From a checkpoint of a small image classifier.
Model: 48-pixel images, arch vit, norm rmsnorm, activation star_relu, patch size [6, 6], layers 12, width 160.
Data: trained on telescope images of galaxies (Galaxy Zoo DECaLS), 44167 training examples, 42.9 epochs.
Rows from block 3 of a small image classifier, named by matrix and row number. Rows with one number belong to one neuron. Each number is 128 + 32 x the weight over its row's rms, rounded and kept within 0 to 255. All counts start at 0. Numbers have three digits each.
After each neuron's rows are labels from the 100 images, of 14976, where the neuron reaches its highest value: "strongest on" is what is common among them; "colour at peak" is the nearest of a few named colours to the mean colour under the peak. Only what is clearly more common there than usual is listed. The data: telescope images of galaxies (Galaxy Zoo DECaLS). In brackets: how many of the 100.
# fc1: MLP up (model.blocks.3.mlp.fc1.weight, 640x160), inputs 0-159
# fc2: MLP down (model.blocks.3.mlp.fc2.weight, 160x640, transposed), outputs 0-159

fc1.152:085140101145072095155153105115168146135127099050140101145165166128132164118135101095089192150119091081130072141081152094129112156125211105142130113110108115086123145102144084177105131139067119117121124109124099132093060096105039147136144187132146135099145057104117177161091078107112166148131164126147127191102119045131111183126128116062139096148081114106123088068149160126133166095168048134104138162119169131102138083065144103143132077157149084119119130130127137107118123122148138
fc2.152:117109090133107103116152125121151115210086144159128118150129084131160107175139160066149096135146112152105137123118198061072124149116170154108132134064066156077107173124086113177172150162148123150106101124113163148124163087130158146087148074143179099133136085134122115121153113173184109162186098096184136049121103137104081129126143099135122112124106121156145167131110071101145038161087072155126140136143117083146133184119142125143063157121152139143124086090130181154082196126080132
strongest on: shape: featured or disk (65); edge-on disk: no (53)
colour at peak: brown (62); grey (38)

fc1.292:164155138079145122176097107146135095181118113130098130128114136219161187128159138096131145108130138050143146123189088087101139152082177170129129100101069094129142118103091148134124116103122122148084163101134088159109160078151132144123126184126127106117125116163088150089109168127121159102175212155088146115194104185121103107122124101062140157196170154137116217101124156154099140065128164152152137125116109115137112217160127159117089152138096142143192162140146108076129153096155111
fc2.292:095125154119128135158142164147030142106100124142120099175125135150120086101136121124199138134170145178129112142063138207072119132188113103149044152086190124102125156136110134095064101172143167069122117080117149135144117135116144099148116136173141161165171118106072101111069149169122077149094135143078150147138177122175113163126158168201131107080128110160113141159092138111107093161124147156104086102155111136161185118102097171126142097054161105143100079069147154127113112130137097
strongest on: roundness: cigar-shaped (28); edge-on disk: yes (27)
colour at peak: brown (54)

fc1.169:128142143129157123128120186174150149174131137176118129080166178081126153105122130132096114178125125093207116088127190132207120124103169121104124076089117144171099117186124125182106159159101144133155139158130143101093174163134135133123101136146174241222134163140176098161125149168153125154117091087139073153115152127138145083134133144072153112119109148101155131174126079116170185108146149072164200083132094095145141127123109140150113131116127152124138137166129152087101199166165158
fc2.169:123144106153104088100125056118058122103121125065142154197061104082120096139162118145152102160111126193078121134146053110072155113202129149141188120128144116109093122105119168125138125196106168112118101131146131191098080129164195092130131127149141088089141175147085138165132103145111157132154116189154145153145088132113136128174121168122163133161158083107093111162075157099119142179126109168159116216078105168103096094090164124121138185122128113137149138135136095177185161123126130
strongest on: edge-on disk: no (53)
colour at peak: grey (67); brown (30)

fc1.117:099121119087113101130081092069087092133164102044089151090128151090120153124094157133153194164153144127147123140154172103120071162158133112155095103096086136142149087125157170153137143127091120120042101130087149125116155132093081139085142098126092093148111098093138138119091172118141193122168152115159118131122078158168105121147104073118087112072130078122126154126134133165102126094140118094192099120076176109092067136160080037099183144157161097091110104134081099080069097122135127
fc2.117:114078109116110151080113170141186104058109173166161125167102165076129150132159117125150123114187090119118142121091110152099131093077122122107141100164216153121145102140069088097109120104162166079141077145082147079129145103084171076116116064108122115102145174110141154146162092094044123145097133129164189097159089076147114136150162072136091102120126172156112137113091057154111120135137121188138146129158121082113068135170093122097079139142089095144122201126136159076129126126141145
strongest on: spiral arms: yes (39)
colour at peak: brown (60)

fc1.400:083179175181108147120097085079139111114144084073129077159050154153116156133121151142084089152148135063131164153126156149134101118127123136190121098107099159112159095174086144103164147104133186121133178128080156205117097138093175105072114129125203116141135155139116069151137111113110142101118135131143117133159075143114080147151135173116205148183143085051162129095082110083080125153106106148158124099111124085146124206125128141123125151097081123133152129107152170135083150114059132
fc2.400:062092138118099061136118158175194097157145118126138167102142155152099191097138128139111141165120135189129185136155164172107131167166095176081159138131115113124097134096179127114103121162085129115165138136178076138158132029157100080114069164070124108106147106116182168190143116136141164126138124102133148154130136058136140112143138136178133121067136138154133127088088079118168118116098118061079155171112139117102153127158164182116062153172130139135128109146108129138072084071174122
strongest on: shape: featured or disk (76); edge-on disk: no (67); spiral arms: yes (53)
colour at peak: grey (65); brown (34)

fc1.531:059188129082088130121077172098109103070121165134119165156121172099120127108132107139157084137150144085115152112161096115122106123110077140140095138101130143053108107129086126141137117163088172102079216097122134089107135159136159125138111193130146130132182170129095124202129157155133094118110048055174097180165160078117134100163154114127165190120137096157101112134092063086147119174107076101078108134148128076140132083135178116110093148134117129105101146169116129131136141052161109
fc2.531:162115091126081113097124142127134148155125109094178106164122124091169126148160153171147110059159094202091092139078161079143138129136109112134177153092087078143147122105130081143134201154076127123114095106099150204120128129117124130133091119088106130097075106148173142088130159141105150119098184173101094092173099128132117092150149096142125125165155068096123126086117166105108076127180145155167204132164107127159070151148028161106128210098127109160140166143094137093135155180110105
strongest on: shape: featured or disk (80); edge-on disk: no (77); spiral arms: yes (62)
colour at peak: grey (89)

fc1.575:131124071068118137133143037141103069118102113186125195131125130091083140136126176210151163147102204160109113111129150122135146108159171117060103137096054116111135096066171111125163134126096087113133127156137133121088138131126132173143160134142182090159095133149091176102119168164137084092162158122132062160165074103143121096158145128177168058085103091173155079110079107106180164158130150098090132113108108122097113091155151135109128096146117117133178138097100089124183112135128115
fc2.575:135157126111205189151135152106124113107109142066125109067076107161189151123127137087078099134099093107101116184152122124095115120122110131182112092136141121121169157151116104114077121108172189146131159111123124156159121094180107137083089075043125148128140130138138047139114079158096214082082102118101159176134113174093132100123147114075120137144183144103092134121168114108077160113129149150152101095126140139130206167137078110141100128088122111116068137195090113101163131177092153
strongest on: roundness: cigar-shaped (37); edge-on disk: yes (35)
colour at peak: grey (81)

fc1.423:173139179083070082143122117159087093153161108116147123107106115135107128141129155116135155166090121132092070099139148121182112138086050103167132127171110114076073132151164125167159136157124095158141168179100164181117133081120157147139154122065131112138086139121179098159165116153170178143101122149133105127183079190131076112150140132118055094096117123159134129139048075174120167177088163098092165150095114171153104126110187139128157152164096174176152132126148133123179122176153193
fc2.423:084125090067130169127068135136153107154098108174102141157089118139161100142152114131104082141134131126097213096123108136106071145125150107212135090140189163114115096110084134145160115081121107188167152127185076108172145196160117158162142150100083077209175145110117186093120140107150113136129136129156137160158131109155173171104140134151159112185147134137148130060139158162127083089169099150157143119144122070150118154126057143055093124096080158130089174165118147110112125112105114
strongest on: edge-on disk: no (57); spiral arms: yes (45)
colour at peak: brown (68); grey (32)

fc1.424:132140076154129101151069139152152114172131109092091140133173179152088132113141182130099110158109137058089157131126128182144114092084129103113138120109111142107093119094171119136126133152167126120156123136130153155071113152126120113146148111129197148179217098147121120167158125161117134120136069115147130095167163128133144126072098129135060175124087188107140150120094145118102095152206108142153125076109141074118172077100102165120172176216126176211199123072108086135148128122104173
fc2.424:036100096122130105096104108117098179159116130143110134124069087094095180162151134131178109132112129164198100121114146124144177108122074169121070133157217089148121141166095083142148093110098097176098144123113115149177097125111113163129122074107161108109091120108105181136084178142160144143124148155092155171095162127114086153115158118169179082151199121126190117046053121104175157112117147157148126163154140172165112141172122107144131112072158098126072130162148118158142099101133119
strongest on: shape: featured or disk (62); edge-on disk: no (53)
colour at peak: grey (70); brown (30)

fc1.312:112130161073107169155133131179140070140144128132110149102135105148141174171124145102164111138169110155106084125177145098140099144126173073116135160120145196099135126125143151142108083090109075213106137156142149195180092165082094131121127071199156112111107118182099078156169155138091162142121117111185112103062153157152116130158136132160162114086110126104116155141173128100132131145133059114112138169110104090121134215132073149100100124121160060148076094188157099125151062176125124
fc2.312:126146148200146144052133157088062100104123120130121132132087141160160130126128094102042156161129154165061183115104123171116123115127077117135146177104124106143085122083099125128118142154112134097192103136140136201126146156119185116072038205138192110140069110097102156112128126143167106151116101176106108076120069122123111135165100165152136115107156108116133136180130143097122137058073101138084113128117151158145145097174125116159086148189111123109166136074118160123074160094126104
strongest on: edge-on disk: no (51); spiral arms: yes (40)
colour at peak: brown (60)

fc1.468:122148071137150082171115153151095112139202113085116107119117176169132137190139187135132122194076099197063145119172138095145142117125131123183184159125109068111112074116122167138123142175136098140140163111156114134146096151200118097105152128154160136117166095135137112137115155120188163070072120123136105119150114156152143125092120129152155167140108095089076166124125196158148064129182095132072101137180091129099120132137149158138162118203136121212134122157083103067124113097109161
fc2.468:141129165097100135065104054100135123070160180161136157166118080120077096115116074090108147117048103117107133111201109111125165132114092072123112147136119123123117105094155120092102158130122206132088140146102134094112128145072092107115161136121109100150126111198095150134118186137139131127174107198089116081131108157178151070079120114069156161129136090120080082190132150131124164161179113091122144135119089124080168148153066126137131162155118137118127138166172159136148217176144128
strongest on: spiral arms: yes (40)
colour at peak: brown (57)

fc1.567:179054141142181105046089168163126086144084136125165191130119166134183153182115095121086160134104160151136156153119176117115132132177178142124181107086082104096141084133067157149121150134116121116145191129116130105121152067096109104123164126165139085129149141158111082108142124157112110072095147167181132080165083162092104172205125036117116136096121171086135117107099122144140100119102059136092128108109140116168102148121113089121107149124106111135095176101119122109085115055103092
fc2.567:154119100142115180191120141180148124148102087154175102132110147145083101145137106145159104131132152123145067162148094057131114093150086138112117093108109139141079095134151132074186113133060084130221107116070098121158111192108077118104096116137143127153067151114107153107186107100066131145137121140109153153083123060153081135123137095151094106138106091215105095175069151168125069138127178125147081038151120110123143142098159151124146128140139158144110129138152100101134155111164183
strongest on: edge-on disk: no (53); spiral arms: yes (42)
colour at peak: brown (85)

fc1.150:140135164167096175115118097074137071096136116155151084121135154080153124144113191111151140123117154073136182168091135179151146104170176114148102153210121110159106104104108172110110102183124121104108126109119091125143172157063078181086119110113175080158110151116053071180136043143165165166160142146139113092084088186081099168138107167069099101112127104079177116136168093128159140063111090137140142137149132147144100124128171159125109166103146172107113124127096111105095118154146102
fc2.150:053129094172200126197136159161079191117078123123125179089118125174156085080112082148117135158132073080142091187145066116096129146100094127128080168132157129130123081172122143106183162200151132148177142133185090130162153105110145073114150163149146132148126134155146142172128108088071139108126145116116140146169136142113067137150179169151198159136123108137108130085122109143157111156139114135140111100151194132118116113176101155136114096140144205150034141136098116094108150149126105
strongest on: edge-on disk: yes (32)
colour at peak: brown (63)

fc1.88:158115099143162122088175133137169132085164095143140161120107083101130116106118107134136126136142132126177098124094069135126155058140159166096140151091142149105108092170133117100118105156112131116074132135115088208163102033175119148074145109145041120152155077086147097100144135164178118160090186094085104091102113157095101171171109140148127113100102114102148130095132067105064098103091150084098201106095106154147073133145134125088155141130134133110093085149035166122153114091111156
fc2.88:106173175149118137129118124112118140102140120137101116126157106079195209108103150119181134100121089142113132180144126152159162184123166172132132133091193193135134126124081127117082101148120133156154162140140130136073122138086167152154110109129163240094143151073128099137118102125117146142156162162143103148167087088163076137153109082112157118125123165094115147053180148170136066114156124142147164083085135170173091079087120186141117130101144151086069144146129187113171151075114181
strongest on: edge-on disk: yes (27)
colour at peak: brown (65)

fc1.315:168122120130117073099105107137149100043102110105148121169149152121055123094130129167142105159150115132092100196154092093151090099139125107068150094125093076084127102119171140044113115127156101127062122138079185112117117127085102121094072091214099113109213092104119112118147138164103143130149129174131125115119182105110099126084166120125139136151151168183118128121101092081150119146105080155108101077113133112109125176127107149115147129075114114067112118149086052088080114066140133
fc2.315:150147179119136149147149188169133180123155084101158106148144132181153074124075080102142086160140143108152139082102165150183088090111141111127105122141075156094159127110134105116172083122067102121121106107130150181131182152127127124177149091130100098116056086155103096089043115104126090116116137163118113183135101151078144151173119174150084123088175099104075103067098136113146139117135150163079165091185177113129109118082108147098147129088116076153095142089133201152073090126118097
strongest on: edge-on disk: no (50); spiral arms: yes (41)
colour at peak: brown (36); grey (30)

fc1.402:116148079194112094110122131115113134153110134134133109137086041150103136088174081152151130129098169112088081079088133119132161120083117107134177101134095086157116136095119105151131083141116162116176120096122132104154092193125137112175111113097157068182134029157113167129110104092200123114107131121147120131130132152146135162134103220111068121122128082119103145123149146178135105147138097124115108100170100129170139013146187154089157143153099088149104132135191085127144083160139080
fc2.402:133099108081134150094123150109112121082122148055120149133113163132073142216125185121073111153108036092123092180138135102081112187118127120131122133094137187154086140175141179077160128082171105114119150100085157145160099138155146124122156136100136095124128117104147134149140145138108121163102124061099125095127136176092135160119177138110105146172107170162140107108122190134096120127149128183184098089093180077151139164093083129158123141122151141142110089059154195197100150053148122
strongest on: edge-on disk: yes (25)
colour at peak: brown (92)

fc1.293:128107127110119124092089150194050125156105145078129117149109123145111142148089143133106110148122184175061137127099106117095124127151177142113100162119124129136201105091188107134120138100156123145112143161106095166179123144096085182182105163080051101111176109134101138141239108088176146141138124097094066138113131136115095085135110081122130140106105112092110149197025140088177114138093101122076117095159137083130094127093103168115125110091137126168133153163084134162121136096153166
fc2.293:094142111179144135140131142125181155112131134191195171093091108137114118146161060087116140140122134136099160181165149135094135088157112131187085137139175147080125109131103176162141142144144168054132108132152120163132094156114087116116136151084115079111089175177153060097096134175109163189103138057120120166086118158093107114134135126130144162146127085134131155106168084116076105127117047179167152083134186148201117074142135138093091130152099095149143137100123111108104048174098106
strongest on: roundness: cigar-shaped (44); edge-on disk: yes (42)
colour at peak: brown (82)

fc1.336:145171134123073043128107162136138167132204119127118116113115123121154129106145124135121132096154229103086140097122113099182147161099074170143095149116120112118157113163142101119097193162075139179123138110051133139075070122152180108070128143085157115146080099088145155119174056092156134101071138109094158086106221142143154114132093160099125098100151103119135146130112087097142121133147124080148077140084140149111136078114136184148134192163120201119153100139138141144096131118118136
fc2.336:123110126142086025143154130159162177130138115160153111060095150129152074044113118113072092083112204148131136095142129096148128169161115152136092159133107116128204070134168059160105212090132123130177118066110115178090130173166140101140139164126137126130139116100134127161175138126139154097085219160050136091133103091165144123128109154142166093069168132102118150109122151128142120099091069080112121135129147143121121160159122154087121096135121179086147123154113117139113116138117143
strongest on: spiral arms: yes (39)
colour at peak: brown (58); grey (35)

fc1.483:085107149085195131098117129147156132109068135109166124096164172107096137114176145143114149145178137112174095122140134208149072106133128138097188130101124165130159106125058077104134124134156105104140120140133091122095156131105176094134134075150115119135153075167121104166112090143121156176157146103118157108158171132099141140105178135078145167096142188124167097142190140128110112104107165076130209087163160153101123061093058104107147126104172061102128095073181111116179181091104156
fc2.483:145108138084114074110140073088133169099166163183134141105129140187108156151173133131102148123098139128124123127124190127100119090089132171168136131088126098069091112134220177075124132132106112111126170115088115177135112144216143188124113093110174123137112130103116176129145203065155105066056144132128140179104071116114139107155140125125130086142126117104173170120141101151188073110110114112148153146129162182106127170110100119051115120129146090128106145121075116195126074132172156
strongest on: roundness: round (43)
colour at peak: brown (65)

fc1.215:161099132111175141165140129131121111089131145109193170124098161121120141094137148165086140181092144096129104165141111074080127129174071159105144160092136091114112181083109144058111139138182145078122177093161122166123164150222129141110170054157091070113133080111069112176101106079169117073118150142080141087111180125126169118147103197157152161120136174193156192145123158132100150100081112112126128102151156138102073107144143120152108121183131146168115119137126097128113162098168134
fc2.215:165102142119082095171092219091118169131120165167082136144066043106158076184083148130126175179135109099094164111096086104098075122147121126171114111136142154166177124171082119143118158160095079120105121135169159157161111145071062170084113140173140115151145136152132114129128165141104100105115179100141103123118135099154128119143114139169155110133121144125093097142185181132123127139145135110100118107105152089144152140078157085091109170139142174076096149080156194079139062172102072
strongest on: shape: featured or disk (61); spiral arms: yes (40)
colour at peak: brown (43)

fc1.421:079069093169085158155107116114128094080135179082096145144095157115131134085106128092121105097112184170117143095141068122153063026137103126109114112109129116117142104114140104130136110097109120117160164130136085182149164194084170179130141160073100113136112109155173186122127145146130171129163127125152090111157124136129180141138182175148111145081162127115164124078135080091100104181104075091143142076121085108111137161130127193146092095145174091155122173140110110203095115136194081
fc2.421:184155204094117076107123136088102124120125081121130109106102140172125148156137080118134056101117101116107160100108143083140188117086136102105123154136152098091135141097111143110135212176156129180126113123126155134121055130096134120129100122126146140180161135163173081148108165094095091110098081118097124082117105092147123155098133117160115169245168107179070074103097096078067075136147148171149139173107117156128095122120125136104164157081140159170118077119137093084174152084133101
strongest on: roundness: cigar-shaped (34); edge-on disk: yes (33)
colour at peak: brown (62); grey (38)

fc1.404:117163170134124077177156133116165141034065131097131116146092163123113137052123097152117155118127106127172101123039157121122156110132139159091152112092126083110152159134082151117082098187112196124096148146137123168200096146103130083060077187143140125078113119161161124093109091169120140179165116167065153077137200113135145117121123103120084138088141122119094089116105160118067105115138107121071131147162112077166076158123145147153171160103149119142111136143104154118120117115182083
fc2.404:142127177084158170103120131126111127100158133155117162122155091101134152173066148094116103123092185132091137121137104088117130080111093195152088101065103102138157077129141132117127102102118116177207135185041058120111159139089100176073159032132152186168141080121094109165144138098126130094117105143113109158119128086183075093136153123148134140155163115148118163196190160127126098142061152124109135055120133146090153081108119146128146115129165140094148169133077102140129139126125105
strongest on: edge-on disk: yes (35)
colour at peak: brown (60)

fc1.68:155137180159112107187109157119081123054139134137088124080103151166117171124124122169089137120164131124044122165101078095093094092132112134095120115103094131142170075094124148088072096167036130120172219160092119132101110143166143124077109119159084121140147068104147159104147094118151163141082128100110143103130102166147100108138117121126125144119146162185199107106152135117126102174109091195156115114113148115132167129125105174079187162095114073113101104103144120135095143139186055
fc2.68:102135135153112144198139157109093111168174078130151202191167156091138160109176122125143135175115196126124182099124085061105140163175166117137159154115135111179117080076144140148102156129177182120113157126168152128137163099103195131098124143117134129083047118114151061102177055172154119097097116102107126101111115132154099148158139111126186132085101124078151145140113136161111130137137117116081153197164122166104087094147104152102106123155143075160052109188126162120124100103128111
strongest on: bar: no (30)
colour at peak: brown (51)

fc1.116:180110074099088138145126147133104126108116123135087141114103181105084085186100144118143136151075119171077145121118175155107076103136115079056155120082126149128140134163209124122123108189159166063149082165130098145132134172067143132151133115104172130165137117117119102143088182158108146143079141135198133081125114178152085049153101156064159147128112134081107102183145104112088162079156121111092110132152155083112118121201118108145162111103137105150103121162110060095142115161133067
fc2.116:100120155142136144119157064099158068113130105180127123117064084083148164117094146142188126192092145125105100145061147137149162164173124138148115129150135118119125117077057096115088121129163121202099106094136117141143207128121062092107173107114179082101106131117125084160165133138201155072209126102078115137130121162171192148083170142184140128104099132145125163138073113087171121096117097144136104098117160171106148116128180129136098135140137127089160132128136196064123131135147106
strongest on: edge-on disk: yes (34); roundness: cigar-shaped (30)
colour at peak: brown (57); grey (37)

fc1.510:074142110117107080161128122135178147077106129107127130081171143146143120085125085097115086135169110196137209127113164137156083070113112203142116143135126146100120100102154157104120127187141042111104071107137120139147092132112112181144194104167178120175132155129133072162115098098083171085123112108089090067135061087131163088086172093097145162138157079108141139122092158155175150109130143158088171095138149122152150125088166089132141126101120050128180125092113101130108109118168112
fc2.510:174103150117124068129114119107093082144145146153113142150061119105142182123126142146123121097156148109187113186186102161114145152101122110123104146104144142116156162161146139167140139110178173139130140134043070143119157088061107108062155168097128149080127162129098110119178130129133104118126121127181177156159176139158137032090133165144109078090101151083172124151143086151108069118171155120134072137106115152063114139168188139173130195059126186165107149131099150083130111135137145
strongest on: spiral arms: yes (40)
colour at peak: brown (30); grey (25)

fc1.44:135106128107210133116116140088099130148164100156110191141127076094164096113103090131189113149103155088117073093113105153160107109099165122078064078138153094119152098161161108157115084120093090090112111075072091112099068119138115070150169106133170077154132075100113137092120116138073166138125142108120137107102147137105146137163036162099099095133087142091139157087127126147073165165153190157156084133111138171161076134111155121111145118147073088151136072174122150077150094144122072
fc2.44:164160072100084106186106116107136132119118115123129081160146140094099111144098178117107124075150164114164064134140139066115090141053117099170151101116087152135119133114178148111178140131210130135133114146101158126128095063144074119047151121108116117046111146133147135163129119159195112137179162135118121110161192136163122103172154139184117156080165160169178123068185080163182124106101112142151169176131119105130078150119106096136113152111077104096081152085109123167145151132100111
strongest on: edge-on disk: yes (32)
colour at peak: brown (65); grey (34)

fc1.179:107115131103138074115089129123055167129149140081133164171129111139115133123113103142158128149193172156124140104129076109167111160168169098114068115058143145099136070151119110131121160102112165114076076074126122115109102155117121088169104152136109118110074136094141061129149187086132173173124231089138123139130124130138171101055057171106125086176125109139084186121067121136152141131190140133178091118100159129067132120093107081123107105134151092169128123160086091134111094109127168
fc2.179:104159155150109119153134148162170174089082190149144095088115102158154171095186140128142111107124135122121124127136171124186174123082144177172085172130151101093131176114102149147112104110162129074147113153142123109105075098089106152190081130128144127084178153129137168136141091145153107140068068112169164074146095128165087135143137072153083097130168157141152135167150108157171084079103190142097138128105126133208184106147141191094108104125158205066109203152155141122142141138140112
strongest on: spiral arms: yes (40)
colour at peak: brown (70)

fc1.627:159091110108115151135139115131096084171141173139051141137085021139090144090141089147148127141109160147078175140142119124134129156114077098094156128103149133142122122120152144130160127093097164088108162117170148129092120158133118166121161120167143112105106132147179103114105137136137158116076105103123090132116189137142159090203076095114121116191112156124151141109135058117098093054165024183184140112144155120124078127116103107119146121177116105093177162156112060063068123106159094
fc2.627:138164102113139057138114139128151140135159078086121147138164138164095161104135189141165115121124122116157142110132126131143192082161084120133158078127105148111106109144061118144134100134125114163118093099079083149134156149147142117123142126134138071116124137115115132149185053032154077130117181160152166081142125144100086147034183120090114122140162112153111111176057083155113111132148219139135127122105113068179181164118090095143091132144187088120117120122150184161157118075091098
strongest on: edge-on disk: yes (37); roundness: cigar-shaped (26)
colour at peak: brown (71)

fc1.506:156134129083106062181121161117077123159206104180124095100126150069104094117135098126124051112133168077090178084101069145122162154106144142153066127104201116093121093111180094133148198099090147118130186078100096162043102113133135115116123149095152121179131108126119131103137125100168110091099162088080215112129148089117127108153090185082154155178157134094126131113091114136068120121154110105135130115160111134089089162114145161123150153130107170132127128142156119159092122107116183
fc2.506:039088109196072056084143133082132163113105153072164107132138151120152151082103069121090147084132165133124139085096169150148179163107090102144103126174086109168131160132123115120074159139105148096130149066078144126098125154074117117125148118109181134133115106090114181172105128141118125162124166084178141115147127133110149126189099101168112126106100105126141127127089076154136113172154058118111074134057190115164166077111174169134111186114151154127194095153129111126084142158136135
strongest on: edge-on disk: no (52); bar: no (32)
colour at peak: brown (48); grey (40)

fc1.565:151163164185147105103157132117138099116121151117088094124118104124128112118118107067118144092100119111152179140166121162179080150151109074131091121122060121107092109099074148181143114098128089117102127078147081182143128060140077141082089103156138136143163103126125063150118116086168071181195166063094117153153085176121073163132109153189135059141135107070106129134128143156129134167100107135154102140068106090186131171154108122053145140134147121059141124077137100096111161117106105
fc2.565:116106154099180184143114146148096127111086130145134150194124182136107130120148127122158109144104113092117076140122069089142110137094094171066096129078106121143131156094160115179090123157120145147066092145103157131095153144136145084102146099111128147191144100110121143138132190112151174081150144115155154138150152097121142156120182135063138179125183105086109165097065103193161144158115072078126096119192147176060142118099162095123065172143060149168106112150146162120164084118159198
strongest on: bar: no (34)
colour at peak: brown (63)

fc1.193:135127143146137079115093123137079157170091101149076107203098140113191087142119146186163138153115121124090124108132109125137162141135129106122137174089140157129143113118126161128093122110141171146083105151105136123103089192171161157087142081099217114182128157081128186161171086105137169123138177112109112133134114116115155178147050135108128167124132152087152127121088110073173177068158150121094135122130092165129165123140170144164101219138120105197123141142192123088130123171044100
fc2.193:138179056105163165142141155171118116111110131147158159082141137129064147145136080085140129136152136102102071111129153176148096119114150109158106102105129092120106136187151104123174152121077067144176124112185174098097153072082152104110129136157023097131096158100112101182108090148203116078072116128183096178134111185150140181139154116105143126127126130157137115098102112198170123162133140151160117125141156087167122086127098142095186076105117159128105100163153170133156185093167125
strongest on: spiral arms: yes (39)
colour at peak: brown (59); grey (41)

fc1.190:102111142144186085102103158087099094154141150127128187083141161080069076104134184108158135150151155132140130140100118142115151097116128102124127069103094137106213101183143154088110175098121101133144147145082077106111118092079075091165120161157183082129122070127125158088126179149113105152080158122126095168099099105145105127101090087108123164167076121146109135162139129140106141172210134153159131104127125051155106134170192109132196085137193102160100097106160106133066114127105118
fc2.190:090126072165103148092109054140102181133138084101125142164114105179137154148145084137138124120097137157152110102152102094145111168115106104159105171119148133118050100146123162087155106128079170107118113124111116096199087164103146163153175077132134187182144099115161125140180110072106147119167172106105138135148118137189071158154176130119142151143142071182154087135157089113111129116085120038100139117046106141111120101120112166149084137162109169080150112174070096182139082154148101
strongest on: edge-on disk: no (52); spiral arms: yes (43)
colour at peak: grey (49); brown (35)

fc1.618:120138112129126083106117138155110085079088091133119162092124110113165160207131182160150208094152149151148187131158177106131155091078112112095093171126082126099132076077109137065086150143080094110100160079126125089180043117139162109100161094167061159101093156102129119117129176122173147103141099128122178082158071113141126156106090121157144198102111178192157166115135142150121105080106084148088163147154109158180087135143139097138131115146149148087122093143137147115161116148148094
fc2.618:081133110169127131185098135165137100117129115159112074111152179126152144091100114109127086082170119112075148137077155101085113198157102171134110155124112109100150105178080127104132104120181150192156126188121149042124153130124140175152148089108124117106157108133118123180074081094118139178107116153152123106145189116105171095167139117149125152113164157142158111134032151190108112167144162154128115185075099155126139137145103196131097135019104157143120138179117092154106113123137156
strongest on: shape: featured or disk (64); edge-on disk: no (60); spiral arms: yes (48)
colour at peak: brown (59)

fc1.500:151125184111212145106135136115178131142200174142159187135113143098134154093101121118117126148113162088167123130105076119094161151169117108116149149061095135094176104136091168157075075162149119169116065101120082076141114106104133134106193078106089148073133148068110126139173066102089167114163103093087127155199078135141156133133138116138119115117164107180116113131182153114141202105117134153116131115149113135153093117102077070121147115100188110087086095135090147083111111097140078
fc2.500:100151177036141096130141088145150110088109148135142108177170068112142149145135128116134091117109143165058173114130164116114101133164175182092171126150135136094085126096136114115083193079136114176109189099112120134097111078133101124203130132148125100142126075106146146138134149097122134183162158140117115106124158191090140113127175187117180170096137143137145130084166170126129096122132155102100161165049050148135159156106158165122118120121134063074193101094150108152142169061148125
strongest on: spiral arms: yes (40)
colour at peak: brown (49)